From a checkpoint of a small image classifier.
Model: 26.4M parameters, 24-pixel images, activation swiglu, num experts 32, layers 8, width 320.
Rows from expert 30 of block 3, named by matrix and row number. Rows with one number belong to one neuron. Each number is 500 + 50 x the weight over its row's rms, rounded and kept within 0 to 999. All counts start at 0. Numbers have three digits each. After the name is the row's rms in percent of the matrix's.
# gate: expert gate (model.blocks.3.mlp.gate, 32x160x320), inputs 256-319
# up: expert up (model.blocks.3.mlp.up, 32x160x320), inputs 256-319
# down: expert down (model.blocks.3.mlp.down, 32x320x160, transposed), outputs 256-319
gate.60 093:562413474453478430569430495600556482631507575385491451487598441488470553466445502458506506404518496453560530549470482518434451581483452487498550410519478515428364609521525500408474492379438454
up.60 093:440587553566544609436603512459456551373480477580455483508460489553539470468534469560469538586480503538430486519534432517541495421472555504435483534547531479575548509468509520618491519622561485
down.60 099:542514494474513532495509438496485450461477465494458534468439440477505516534572462295494436491524505542457573542567561423581575464517484470557439490527541530443444497575570532550460515580583552
gate.61 093:614569561464557543503390538536474524515499446442482484490425407515427503501449486350419447460568347542481413537461466421525531468465510562534434465457491531390478501465489553491495451433465516
up.61 088:450484432568451478478617494461507478442503529570527532478593625472575474456530480608596545516453609447491556447538534600503484518539496391502551517501505436631476514560530452502483506537536529
down.61 092:473542586502456484497526475539460546545505478365534401522463485473447543465482507430533597450449505414575455550420532497487495588521524512473555492509426526485390576473564586535508449502469429
gate.62 101:506485476522525602515449457462530599437618454491514464537627529503450494444438481528530505488527516450431446479567530505432467464495474462500560519532510487415448486497493582552530566560492501
up.62 092:481557539504554564549399462382503523492548466415525517573510526482472480476402479470470512489459518501452407506551508488456468519497493447621390476525522509499417491518460502473541496512554543
down.62 097:517431553526533474603600497517444464375438424465446415499474525521543609551535459512498489526523539504473576529473537531527456448508632533466489488403530493525509558520443494548558445542495552
gate.63 100:465528587527508512492511423466504497485496532534501588512487624514417492502522464597484540600542470502533426520488464543406462530488542536495547520463554536465519447571438365461498527490562490
up.63 100:523437581530520542505527459455480434477534553482484500485465630538519441565448498573388552564498481521580574502434467516421469491504557561491579523421503606456559466476458400458462496504585446
down.63 103:475485453521520496448444515509479556484550505497523458471507475503437515433488474483486553603503459530470578494601458535579520512529532535471490461555485517546560486525514569523486549577490529
gate.64 097:443531476525551583621491480547501421607447504497414469547583576518460551443524539547530518436494518410517461420548524465531515505513554548470462562495478508461492547421567478491463534571501386
up.64 100:538505503490473470405530578555490505401455494493514526430419443537516494568568428450475516524528532582468533534530500542535478522462400460497507458525541498549440498538384572502535524440528580
down.64 103:489481545450482561576478495550481542489432427493502446560539572506483545536566511573577497543543458537483469464548458480449565474544557468500549622531495521518571569515451558446475468526539472
gate.65 103:573402537559477505476549436617491533498518482507498484469463560563428561434525587414483465451489464580497495447440505521567539574498448468434552551477552520522494516449477407476442444433587543
up.65 100:431553477441509494553487580429512471508499489475474529521512473510547407607471415540473495548480482428468479497572507453486471368505528548540451458567470535515513455534546528538520564578444464
down.65 098:491561470465498556392502432476553500419487575476534448519456571440547491482436578443514529425504491533486447484440587453451514522453457533395505536468575567522469503559503507560496444536494453
gate.66 097:570553502504480575407429489608524505573479535521448515530492418490523460499544463436415513519545574537410437443516551483557470502528624355517495443535578519472469500560404504396424481545525503
up.66 096:504542479478461562366445498575485506551536555517461541545451415471548525467531509467405521509476618540437420448537531516561444504548583383501453443538542488469512460537443459390415551550492484
down.66 100:460487467605540488547579490488580557428418447422514513567474517580464454484475565491489476339517442577493492488447585451518377510554554564452474557438552614564526530529534525479546533482453493
gate.67 105:509466545561460514524528403503432551481524433574561510509521580489401504521446517539437516449546511513566502471501493596447475498494511494447413505463479480545463550453529422554502417396503594
up.67 104:530497501540547573471444444550444615604523524495569615499584538458470529460493481535483458451522511464529488422447525583485467477457463424491448511390486510508502476447439478589453448492540608
down.67 103:418536485510485475482504483533456529441500559558456426543512519521535472561488455575504631593611554481548509470552590464426563539484562545434498559538444485494482470493497490532443425433491480
gate.68 100:524420464519468546428547487485466529551602591499521480448516515486474520462498561496625454519485538465440540543427474590509491424524575462456501410315553463423480504438473571535543480506537586
up.68 103:513499428523547487618512430519558585528424487562583529518523429507562472548487470527532474468555510497474513504498526549529458493486429583479535379523503521490469418433428554535502560481475477
down.68 101:571565478469448567564508515496514543508451561550540479472412465457426592505512531408449428516481466431537472486426438429530471540500527405507508553557486451526427422530509617478546435526401516
gate.69 100:493480490582507503548526462440468461505480526531523548465552439447491561531563491444514471476364403481482417525504513418489488551593461530455469541522501479494500492587485441482464443482516515
up.69 099:513516448576524560535459497491470447499524495570491590478561463525531517513536559459490545505399405489494385508491449442506426569574507448449497515566550501510500483574514438484413431539569507
down.69 109:466492487509393544515495512617496479441604549467437530449507552498512481487470545427426491523602397484586560587488411483437503501534524469611434477508458476500444438546572583493582510583475513
gate.70 103:555580516506450496579490458526519472462587528561548477500440546546450505400535561568539485476398540505432476571454462473505527496449570492584478422489409502473517494518515465549537514565467504
up.70 109:570623511525452514541449408565499501487562454478562468464491526547463509443573602540591476462394565528465516539412464433492489499453529483553463410533456468479487500525473511536507535562455525
down.70 106:482474486533478581539594404467497429572492472484439493492498452466485498474564431506469526521490488562543435505509441520663540536478568542529515601471535453460441423474491525584545501535571562
gate.71 093:517403506573552536364468467502493577445466422436496375560514451495494467509388472496520478444512461573466434499495449443536539461410488588498501424477533518510543521484558548481540513408480444
up.71 092:503603517452520490582554433479495420537510538608511642496517506486521518518606543561434483538464555471578470527455501548478413552568538377563541587541408517507481429544432506487511497613513497
down.71 097:529474461495537434524437587477440555482534541414565613587580483443458613453477518639455533558473532449500431514587508481474535503487417443467486509492467602541519499490454501507451496561490490
gate.72 095:475600490418498602384482524511542454482480538549484507601487561446441383483482515506593506529572509460395422423473501488437470386517552541603520560574484484478600454568460433451536511521405511
up.72 101:473580478429567558449510516571511502409444534488462409598492485403423491480518466491533470427543478446437509438454439483469486472479479476554471438479521455415535499491560444429530475578478537
down.72 099:495473497523488486505526560518578537472514442504555534498389542490581576502531534544534458531517534412445581555500476589513507475519502563497552414419564559473563535445506463532500499442507415
gate.73 095:491662447490541533478485571460507444478517512567445386386512475490487442432501569497500547525467535585482483482579550428495412444504597488476449573471479480402564495543513475529418506463457412
up.73 095:450421528456541440549516478445417519530509467370564484608527502449567486475515470569498506521526412404463464538503416484475586502554419497525387567549423544502434466451463521477529478508548525
down.73 095:500468416440502499459495492488463536563457587456479589491475585503526479589518484527485384486493543462436460529526544558542519460513616445488452582558616401547558465471482494514471437559472400
gate.74 106:603423511438487547504549539437505411460513566551481546510475457515546457499489567457459450419553556444513536524508543430452573548588579492602581382551444421456496584555464477471542513539599502
up.74 102:578484458439551496489550506383590468536510567591525607534512443463547519491419603478519514455583547486527592524513496442450559524528591504610575428456523460518528503563474472491506554507611516
down.74 101:462409439497470510525539509526586580523516448456540486455442479478500526519459635439527392555472598539471559586518503572444532482565530472533535526532477505563525452472517536474433489516529519
gate.75 104:465411490420501493530513548452528512473466536548411384503530446478503510467497508545512521488460519507546396473496484506455493512555409478484481514460497540513469520454588561490400395470414522
up.75 103:514593495540465514503535486571489430547569471419560567463447637542542493548459506470481452539534454474479593520472542510616492497486635518462529453535476467464533518534426428568602607519544463
down.75 106:575420421494568523505477520482477464483584524506599513511534454529504485481497589405482494452532502436526460485520424475566436473508465546554473520475529564556514452451468458519471525496481478
gate.76 103:531507507607456518466429520508491479466416417455510594562557492505469489504527476505509407483487493542548484593464512508479562506468614509549507429462532512564419486460480493471536492509480464
up.76 107:504502481409599484509590499501526517531555606561470431401459500532478502493483517491539564523470457482454499443496505482512402519495359521461494543555474497443573525564544500533494511493502508
down.76 104:496445435518468542501478577512505485485441461474438471451557477440437432513494584475506570448483577471517581486396522468494451517501512583521518446317542470536450391441500569546545551567405445
gate.77 103:488389430537532533494479513530495568447520507453493496553544486517547529505536483544462461409339471564506476442427419549540552510476521408494434454569537528526545515468536625587537483484556440
up.77 109:494561545476478465471533422490488457559495474550507531390453481510475470510504522428469537559605456437530471603548614441448449521529453559517532552409504484463447424584470373470494511486465561
down.77 103:410546495493571471417561459490574561499457566500468492567434497467461409434495540498535537462519519505537552423510466461544467504538393505449503508495436532510532516485492502548545386493478538
gate.78 104:495465509424512550579530482504513526515527603651482570425502431557398542494460432503421488574449480450551546462406500432499551453467526537532527429429474482385533507575466478469456478577483677
up.78 108:488532482588484427459535542501543474467501383325467438562519597424556433489537544531559509450482538536470507527572548524466466528473509456498435569560496493601471479443549514507521520403521360
down.78 106:544521596528433538405516501562529522504533572512485471547388463519452482488514590564481557463415454458474466527470546418424444543383473469504505517592547507489506425470521491520501555552505462
gate.79 104:509467471529413432563460516548534435514520495527501541475572624564562453474558474413523450446509452578447540507486457490574399501516416516536458551425428445433540416448525473609581474541550526
up.79 109:512495552426536552423500504487510574473462518488515527492453383397455545504507504560483490604474588428560504453546490535442591441446595509490501489548521557489454540521548507445383533456448481
down.79 108:558549530487510458514512513467517592478473489501569528553437504483537510595449519485489461543464532526431421375520544549515407448543481586481493457391475523548464514534472473472458508540541524
gate.80 103:476516541560505583529412459467452516492450509500542408530441515643414530435483474516498441540512457476592443473498476526440543475585489503431523618551441437468570492575483535510622491482447518
up.80 106:520442467470445525458559556600560524484545436564491482497519530424596478618552591479494507393486459460536546496481481510559473477469536522529474475396546529527477439529537440513395482502589541
down.80 101:470589486508410500541511520464545506537435520511442537577467407513481452493545541564542440426489563471486537549445447375549459513514511496532578533477523455580503518511476544508564512444457541
gate.81 099:449351505541517473502516489545495411467457516474383512489521492490502380540461466489488617502501399539563565501494473558457521414423531503525548531424434467518534438497447471488478498462593496
up.81 105:531435519551548517468513477495505444530469550526431443539461401497536450509483484527464549427529383544586525477562464533427482506501531389489566481441479544510502475478460538509493474544490437
down.81 104:517506459546436598417552497514423425481525487469420529547479453442483482549441476487512548497413588423484524552533516457490569572441569488413510551531483478514462540483554446548460445571357537
gate.82 092:449413520564523485535490464495530549523464592572538523525421581570530550378573510540498485625447552502487486495428350520489463544455516453526378491452464505544534494483505512519439469539486429
up.82 092:502541528469490559448422521473485428492583457442525533558568495452466546533405525544503507439498446472467501427549588510577472507549558554490600446504557431462571547463525459493569469517465490
down.82 093:344468485492532447461474447534514520551436534469498515527523466463538464505464447387457511473529552532421527533410532493478447563461542461517422570519513504487457509561439507506543501477548388
gate.83 098:477458518525553540455457487474449518479538519532536514545446567436513427496491412525457509490526412409575453532496420479483480504474551474417572519623530432487401518387565520541541457519506526
up.83 102:472536475446474525519505450541493597530460464570496472518548509526541586422630523588548563531480552597495532493387500459498480488582530488504470519402475552552635424595471477425402487497434445
down.83 099:483517552496506420480449456509517435495461529465546469453509471482456511460468485526590520502560510465527538516492502563385523511476560425524524474516512495512521505479500554493522563525407454
gate.84 101:533479486503418496445523527565496464414496516614534473497545547551513468455446380493565488488555541562503434581557456546517508478504446417516415476559498507571539452455509528463457414445443432
up.84 100:416456580568536475519457433528577547547591544439505518433488458516515534422461623543461471564393443462532473502391489503444487512442472521489447530496366503396495501602432483482527541557545454
down.84 097:457535495404590527478486612530427422470463559477510455509580485427444525462455469557525521605514420466386542534498432510467496591448519464434525519515447485506501555482502529571451495512499463
gate.85 102:476471530492432501433401499433447457505524531514607454569489461488454472487509405450533410470538587511577486557475496392573517640450468533498522456439378479520455468543608500557465433509495491
up.85 097:447540535553495481490451481569573546498448488607531498396557519548498479414590450371476457458447560507528510480437506478558463554477514528444496450455513476575486481470488500510439412491483520
down.85 102:497599477530542462473534517553579569601547523483493525433501366424460417492586495477514491528452538513518459490558442474543474523426539482611445488559528469453481487542460485398577538465441554
gate.86 100:535531485512515396534543556369399491586561433472492441475538542595531507457527585522532537412444494518547521506533330499437516611464452537447485475510576421546412460488494572432511436540595491
up.86 095:528500514457492536460494444636524479365451512509528505497526442394523426466528442549514511627575536513531547492487574464538515390492425447564500507481530563499592455545490511499470501517425563
down.86 095:462388503485524517502422541522506528460440506523540436502516483510624481528557509469538509497515487532396534462460500529508440513492597503511497505572573510551498458466505463460458436452473527
gate.87 101:458431591532487402357543491583454494555455503446490573479434462525508474498477345528525449501604549488393476510518396522480499460370506453474484490572474527449548498503425467455475526594429433
up.87 109:414587477501478545546569464467556572502519527487535419573533551523501533463515618464534457493407511493542545491536482396572468554595472602578506547498492439461562477533522501532547524424473556
down.87 105:597475521496572488503555499557526515522499418498552428580473363496394624444430499409451445514456402412495532471587474487575422570523433454523499523472429529497385467480446463510489530553471475
gate.88 104:540561617517526446421519464490453562559440533558562471458468402531461387545506457479457538476506457476511545501495524508519472497463488571521519546536497583539579534519396538508539575472558574
up.88 095:491458551419559374498545545533502478443490434465534401441423492465484394528480415452414553430596549602540552511501448554623509535492545484485494559493525536504543520456485544486520586423469378
down.88 096:526498558493503417415504497513408520531526434455527502466479413619540456467564381487510483445536440495419481515513482510493546532518520534434490533510458541464423461490502465497556510467511429
gate.89 098:476491389468460584531480581481494458522518413484425503570449528488530456524402460567515508518538453400561517530453517583503433491407576491512554524534514415534502526480497564587406522471463536
up.89 096:509500544508552529493506397571576514490487538577522469437479492445428600532607521462492527457423479595391462433587504474568543487574478566472557478443460573450549543487517426457540449498498523
down.89 098:500519461485566450399592544481557584437416488524518467454466446457411409450531468439495595503532474429532629520556441467545453572424556457531526542602506543532563438568556469544509454461467474
gate.90 097:385517526433496488418404503476504501511426555538556559480524471544499548525507542473480494511380557536486508561575560485541565546466522495486368483484437466578574528467520455418509508517474539
up.90 099:556481515494512543518514491494553486528569440416514494447522442416400498539636542527535423478522460533522413450503477548511527518498493488501506482431446531453413616468537452568516540474545389
down.90 098:517422512543437473550433468530591524537518388400444489528474525428429516552484540562465486520530528513550506400531465576484494446495565446548518439520549542572501525544463371446426564509558512
gate.91 101:448435557399579472503480488420470475476469457433624464450534431586383539456565534508641509412427548511527520419546522529573436508537418521487444524506501485413477490407492453488518595508518457
up.91 102:569565447551444477522512478529597521567522544605364494574476504413495522545407504534427463599565475527505493560416497494466562502465553516485498412486464547563500506541512528428499414489490608
down.91 107:401534497443463501506517547473512450583474432517442534521493516432408440553472473451497419469435550541497535528525371413601592473503475491492490523475498501535406518421418492513523436515511554
gate.92 098:424542475552526548497534464473518600431582458535523470551527504419447455452437488529563524584401514480361552489442512516573447470533590561489416506526513491464553460484498446506502462504434487
up.92 097:456474503506524466463575431509465446537498523423483520405455482472514504571493469496473524450571471511613456611531484505477568504489424449569631481471447495493535495526582592484563401516557483
down.92 089:474478598471527507504465505478524529534418548579552534473567504478406572652524440456517428544529475490487502501542508511516619592506533517501529474559492546471458467459576526450603518498602549
gate.93 107:564473447481598490382489420519442462517482548503531421503402496474452573468571471468454478534527461495566522585475432499519470493469516446516456424489537556562512496481450530438500577447481396
up.93 099:600411445469573510375467433528517434475529543510507451475460509457541485565526524466526534548541562551498472551448386492447473570428596480502503435587544544593480517506400576494475556489404412
down.93 105:501488571511547489458500529499479452551453383480546513500454559474500541444504551526467487457467588492482468564497499493517547523528623478472521518484486498438456510467443500554499449482414568
gate.94 104:500543589433495517537521467575487470483537483589505499466452521507410450499470478473465565510447514489510515537582450507534461536542519394571552575452474385457553445510508458488487544502482623
up.94 099:488498591415480469570500549545471464474536531527494541501492548567412477488480553527486513486422479548506549517560481541539476529573509384501506600547453474504517387545510502545523531530475513
down.94 101:524501503503530492469510432460491501507521562539485508433463543479476504504439408446432453428546536423478457418568439495619527436590489414488473577534441526627529446438523506508473471535463487
gate.95 090:459499445414490553469530452548468473524449465486529418480594613476472539621515569533545527392530513467553495491521324437527502426446554476524509514467475535547553477445433558486433467449498473
up.95 086:527458593563513485516483474529461561486517444533470534560514508612535533418456453537517424582521500576512436470453500512529520478523450500547484410547507482607493460594534476448573567510506415
down.95 094:514437487532453533475485486506477499408385617465512496489491469533449458551485526601504497498534533541516443469565496486535454509502463560425477576515516555451595522564552559422513564507543471
gate.96 095:479487463472427428495514530455485512515593560417396438550476566599511443451502429462541460537549433487479556478428515509434467464410493476521479506538547401413457518531482425479527470504553479
up.96 098:504486466549534549497501462607483462532454508557532526499586396470495617582454550533479481483488487602499463542540514433590507499548518531476526505436497557560564521553500582506432503518377500
down.96 105:464576491516461518490493462450465512543541586457444460497538467597510499589532464460428481553449507540421437481474544471468553554524471391558440524480500529479395626494413496452486367416497542
gate.97 097:396494478429461494488514408467472599502522561542537504448510520392526422465584520494517463504476471503442481435503448467573524499467486647493480486524448536532467425501494525579447477492543597
up.97 097:396515532476455527467553479417574577518431476476495489454490496490483449533565486517473400535456549482516484541524505437521528455490428631497515464482526550480547503498482462522432519461501570
down.97 103:423436537478542546374488476566504554552465559468538495497559443505561551505410460488413504556468567426493487541548460440520553420493411468533524526515523470466499493489425530450486566478460542
gate.98 108:476618527443537524512534537510568448551509510432413436487509485466535532558569463471466500543452471413483432484506492552473439401585536484448492565466521437584532515538549471565490534543480541
up.98 105:514420479563536495471514501438511494444424457468585585412416461486470333461474493550460528499530487518476559507487482508562530519469517502521577484612581425421477550536475555541477554418471403
down.98 107:454438551631487491424546506504427507517517490487440407497523480559485508505452468482443467382493474509478476498539576542505488530482501515533453473462543510416508525509606507467513545451494544
gate.99 101:519546445513516525536522565519435493515532535461474460449546472546568528453447522544528531495519581470503510559554571458461499481500476434499457519478503524413432435527494586495507591400615561
up.99 101:486525463458493542481479510324471550536511503509493547521520602551536419464460535500526523535557525545525555472527534524465477483414515541488505506465492434555548447503464516484625542486421515
down.99 103:575576419372481472568517445505537511506529401508533475492445480441543388419529474475428414511529500453528624524496538425464459493463530497511453559537541495541377507547505537553456566526531490
gate.100 096:550511479527420577489603426485499470522433542369502501484549601534485458453531531488518525502534522457425476496603408554603514489451477443380489434455408447511500433499574504559452539524507449
up.100 084:498491487483587511489452490579581539337483522463439487538554397501521442576402460507484531465394509526585543449451497466417350518559495497531559534559497529522485633456526538450468419523464583
down.100 091:578424570500440601512554569493524453516471486524485450538477558590451517493479422542470475437507520589432498575474485445416502480486615480537509486500540455458385437599494489535532502488448477
gate.101 111:538428514456546461516484491430503528520482478541486487543534504551412522531496472460503554499540554504472524568532476401462432483536486534547499539419484442516576485478571517541531477497530593
up.101 111:459413482511555518592495523471507520582447552495462466554472496489446519564472415481460546485537545525483444448562479501462423502468469542503466523452462382541588443466483526527517491463539571
down.101 108:512479419492567508552471473428490470588477514497430544480484452492532455525530532484515499432436476454499562514499470391603567524579424504423447571438568486593486537498562498552420457474551462
gate.102 105:489458480423526506481548481566551489455415493502338474507415577529558545406465388487534571553456521375599535438603503522443576560495423484528488563526518461546441506560556535517544607520631504
up.102 094:534571463582434510585433553444463488541356458537545524492532430502603421566467597511507535524498451496514380509527586428510468545434521462433528660532524566466490504460443515480500482525524618
down.102 105:593528591504400420475540600519425507539505390516429346419479548520509561463497456449512546492516492495547462548558456515535538475545562491516505468498580437435549457488373458431503511503502559
gate.103 101:603507514572523543466446508550505506575457572528453480529509475534535532498517522535527573487578590532492489414421489522508473541479445529498458468472531595484462415452580564633571441430513564
up.103 102:574475472514457528476496477552459506496531598508467556586512559559554548525588479553485426490537591507533488500434512568554493537377483463517480418478469541407481520423593507508524464490493530
down.103 105:588483488434536576519528433409535439445528400447467563447531479491505518476499459507525406473551461583490523530526469425520512531515528571510467506413510534541511559530451477574492617512523457
gate.104 098:477472460500555463467540434524403533494509492414542428437512421450610580574547408505530532405485593501400560577587504486539451571483499526464542426548538526480539446434637479568530496477529494
up.104 103:449484491440378479559546544478525548430485460570484566590486540413382477478382609476504450555494382497498521457482499531542511489479534553530546615481453504464574635554458375450458465466520572
down.104 103:500427491488509504441444512489435460525509440486503437601443416419478471499473342488423434484464475417505562544455512476549509511460460483608535437579495483563448498471553503443473489441509513
gate.105 102:425506548535493518512457568522509464457486525517465522401543617478531506551523512526462555403485498461453517488579573397382532479558557461602457453536500537506433507469503521496488521541509451
up.105 108:451459434534508424419463541509459531493508468479524567511449477543486443534467487472500438500467537562455471579482481544547527465452486511449595460490527524465497460525522543398564549522450498
down.105 106:508452522545514535484483416480633431458516495473512497525561472497535394548382510353443492566504552553540524472464477521582488460516616529479506487495498451439539505421510423564468494479553502
gate.106 094:559472597425447543457504525505425488529499537556446488595456509491475491543461506513407574505518488540512502459492574534573514450487515535551610363602512405683447567560402397535499465563443501
up.106 091:453487381590592487493538461470560503487546445427523470423520479500496552528549529460591420512529485469484484498500445377435570547517466434466391645479526581323503377457539604491512472452516493
down.106 100:479478498472501470473476517475476537477405492498427474562494508597518561425557413544473453513513577468531434578530521526482545423410439451558507478510513399521540576577497594497528447421445436
gate.107 103:464506503521423466489459450484436468488516554476476557443600572507490465473490559551582433586419504458596489477477502499466559573544517492536488509554461543521508544444502534466535464519516488
up.107 100:459560479503443500475469421457450462514521552483533541424584493496432485494535544497537456558387564476574478489479505497528526581515537551491506495523447550560473547483531488517507450517516494
down.107 099:482503495579373496497460421562454459509457467488543545504584441489398563470562579534472475475463484476575540490505551539509486521615504496574506499554603578471551502470451544458536553471592495
gate.108 101:437507564506545346621466509492465461522435549565523410464502554520487486454467453441465546533481522475396515510484463532449447542511544482497567477542490545542543496522475598482619465407484425
up.108 101:526491531542539392595495512512510464518389576511517384446465467546498417435562466492462600571481480437472506568471448514443474552498549494492571500550477510502519494503482562474593519420477438
down.108 102:503490443528380445480504506568537497428476533503470498486565415564549375482407497556447466557514541512522561623507566506526462419479449592545468545470491548487521528464589473548532524511539493
gate.109 099:508452489499408518547485469451478591523450504544504464469554469565506398560457519471445454494558550558462417416532483446505468405540521500417439496571435520488487516513426525558579488490533482
up.109 101:554500461606464562484493527442452550462488529514505455464467529489512426537499512439517512498504534529487376427465483486487494437500512449485471543575483565485495417545436616505570495467497491
down.109 101:558472454564457500513570578429540554513418477490497490472492437434432521426425400452582508481606537511533492531404531465489512386489496505483444555505492465545550533467432528509531573578542492
gate.110 105:568561489571495538529561500429458508592513478487462589454546455490532492496560458417394496525520533476464547574551562573522449515393494543436478546533497419485435563561508539476494480561530568
up.110 105:583531491631496512509502488451473482563491499440483544464560421560471476531612500361425542497522458492456468608594534542521472538400523563456488540554460416526440551594513529488514446567513582
down.110 098:582500512470428539525525521481492500493599511555639485450491518467494532409463495586442551506431485502355570399480523493534553524503536521500576527524476499527440462464462431482495533508482520
gate.111 101:446502467513489497530364466423531485534578496463501560486501445485479445451490467500544409517520488532429374392489479608524520510574629490512450557504537514591406499529473545473532503484490500
up.111 100:577511473453525532531603464581489510444443506530538414559539530545485501494468544417472514495527547513531514533459544357493489465494467480487507472524460477481548491538570498496483490490428431
down.111 096:455419567522530382490526621438575512432514508449439472425510496554465387451546431435519500446489492474549537532614515479500435422485504498541529482436491503498540506488552438488472526502408508
gate.112 094:454489568502479482483436427518471518555507632517469618466606466539480503398520498503526474537383583463420462442586490557470508416499368541553507531493454594509592521587527540548479472545437454
up.112 103:540514430456475481515565570473521463425521421433513395507364529427520512554526514524480518462586459550588503586467483503527417517521625448452426488490536432506483452449489449431565522487564529
down.112 101:560499521476468454547579545436545563463559462476510575410615516498506374469446488454551564501445472535529517483504514528483544453509602457592509505522400435524547554552491467472538410535541525
gate.113 096:411446513475476458492439531422543480557493546481484524498469545554480521517496459527476536491566459420528505473501478615428551409493469483483477603458495473498513496462506492539558527521587524
up.113 093:435438517507520505527475514519490418510431444476437481533394511419447549476533584508477467414568448460523453478583456556489509450502503543502529451471466497420523560506446503454488459510560464
down.113 097:471563480545457621446517461593510502467528450469436487520517485482471584525527583532452457499547422555471472585552597555463504495454484359549368507561481536522413557519399392557507462490496532
gate.114 103:563511496491479505548508449575481455531473518489582535431510510483584441475572549474522459462468476438483516536467524534515332532549482515501529466510414463495600445545503489560417486425510526
up.114 110:513429512399470451510574465512462487517493496499462455635465470508542448464439542501450449550565505453603511492608588430498438422520455504462560515475515501571465530533489457484607574516567465
down.114 104:604545461501504496480366439509633559475552426447484543490432518561437543406495542483470425513555474501536523579506542438450525534540536551488391503639436528510537473506484573414513567602530371
gate.115 089:395477502501469510514525474539469320480468583495424459540604422483644465520612422487445499453484461435528508520499488480487452491538517404512491476523492517402490426510501483598450500492465439
up.115 084:469495557540501414554446516511530323472435536505400525459491544515557577556530431473524474475478500464504535568559525442543558567585503466507471468493565599526568374523523384519499461463448419
down.115 088:568510499526490512498456591523550536500470501599424526472492576557467458578467486549439465521552521499405459448562529419595535505494567573481483534432489510595443539565402502521505567488434492
gate.116 105:579521463478449513501502558516588518467499499371478463421551564503535477442506538433550417452518551506533462397587554486519527489533554436467432448483497556473419454487498503553467452436493475
up.116 106:532557472541447516548494535496505563479525496417523421485562497588535451477594528452471446464514548571497459455541525498486464522539519460474528405474601620464395519433438549530495461436416522
down.116 104:629508532485592479573504564476504577493514534511553543587482495579496622504563512485583546499532445509536506461493473545485549461499544458475481469429454533463509484538524545499584527487467516
gate.117 075:532555397455467469573521466584576422502510585494440444437457543538499481501549569423517597447457385486512544506522411554576500475499502540543518540446521490470567508470568587526560484456536511
up.117 071:471479496497509523507453468506445428581497523530645427578464518498532482481518598413473597438524564413499545482515494556654537437469449495482483522534509516433475473469519520496553497421561507
down.117 074:550506513486493558410529532441485473486530492612531503480469480449471498510445475566482502498491537460527494478505493498492465496489515505521449346493449476509476476354526560467589458495495475
gate.118 102:468549459514555439443463494566526534502479578597551453516545532426562556473670464489478547573464518489602514438496513497499427454522401492507402559571536539443500480447565478561384499567509519
up.118 095:515454524460580405491454439499535490458538485505598502480393626490533518555552513528560612508487534512535591466448500469621441467488448496495428469519523450471529485423565552555484478529556494
down.118 088:494461560470544405454468533477582459513504421581472541611480548540457519521507506476543598532564421499535464474478514503510426529445482571452492587427491472536515498470498588440551486463507556
gate.119 099:459483522552483530623497524461570401504432514458443486486466600522422465583590509544422464438525560512485554554544467418514478479434501514581400416515385512517437523494567544603527549442496541
up.119 103:463515542524486554578399450501567380478449556462482461471441507538383485543514522491456474451511611488616594537474456412537457547520490617538478443563448534487498480527628582514582589486502542
down.119 101:460388480412529460438478518472543608462595426496466458533434457456543538487438518496504549424453461530522467526534581580485431557490476517524428573459443452529489545508567479474491493545501460
gate.120 111:465449590539437530519545453517558524548466487494510535588542463500446551559393501501510564558483492426492445494417491462458537487464493471562477532512452375577511422506477488511478517502541426
up.120 111:467461593522408503464500406527511567533485524483519528597542479522502510575414491473540544528463505398480409505413487459445533456479518457557488569519445359591560456527514490527463526519560477
down.120 109:514508468468519470531388409538441461471522501512453582406565545444471479508500421476514511551550546471553461593496445488479462450381452469481504427489579467564494507450435474459422438506564527
gate.121 105:452507550528510563494524547494521490561505483413487496509515414514560479546465510493461425574497555528597571513575466567472561527467555490531513507372548463501475456557530492404463560514503489
up.121 110:525447481534436470495432543589475468518523544477493458480466504480417552542554555566519570473463467520460448414445453404505522511532468467454524517631458578530529511429569546559413444477551506
down.121 099:517491518605459492458550485528452552485521655518464471493510433453554506527430379457441486489454511504510538500512567492494504443489365548533435489509408479513529437509543577477552429425446599
gate.122 090:488516439445473532591498510577508557414559558460454481515429572554496532408469549494509445584433510557505413523525500517514511426503491460450473468477344491508540482515569548546453521593514534
up.122 086:534480460461487506540521559631498522475546549444438489487433548583439491484500546542449456552459561519476447557531495485533522450483428487507478449459439537510506471538594468532408516555473574
down.122 095:491521567547519486537549460489459438446463487516408479650458524558471534367509546455495545521561585450463501494576530560555473515548526374325544531519387492435552500505532483489473491414546447
gate.123 095:541529502558439485487573463581533442556497555543503581373498512543574526525513490496454384482521600508493544488537526492545509509444473534485449453431559496561596534407429503468449499483582526
up.123 078:542536582506419533393558512559536432540464496484443526431481483524503581520527438525592454531565532469554521537524528493455455563382485447430446467561623478499525578492448526543447494565538463
down.123 088:511567470470520565541520512481557413549639572499543469410561440539507465473482542485468554489475419574445512572582503467470501533431479572474498497592599572517469527490458534482464428481502523
gate.124 098:509550448441444472468523485510475515504557481532442491572471604467407578449432512457527473597464519540511464490479419462437454531552483480514464509490505554538500526455512556592541378446574546
up.124 106:481469515523510502453530576478506489487465486409505455459451489475485583548553491515480500500536497433478504551528524439546453468497583521503449445532544472507504584568455422428521539526510492
down.124 096:429422546518464441532501552550428552518502482526458519500579476488535509403518452559508495533490470472587467478425448465443470576442497461505529462409449514411424472457472608571436476484457414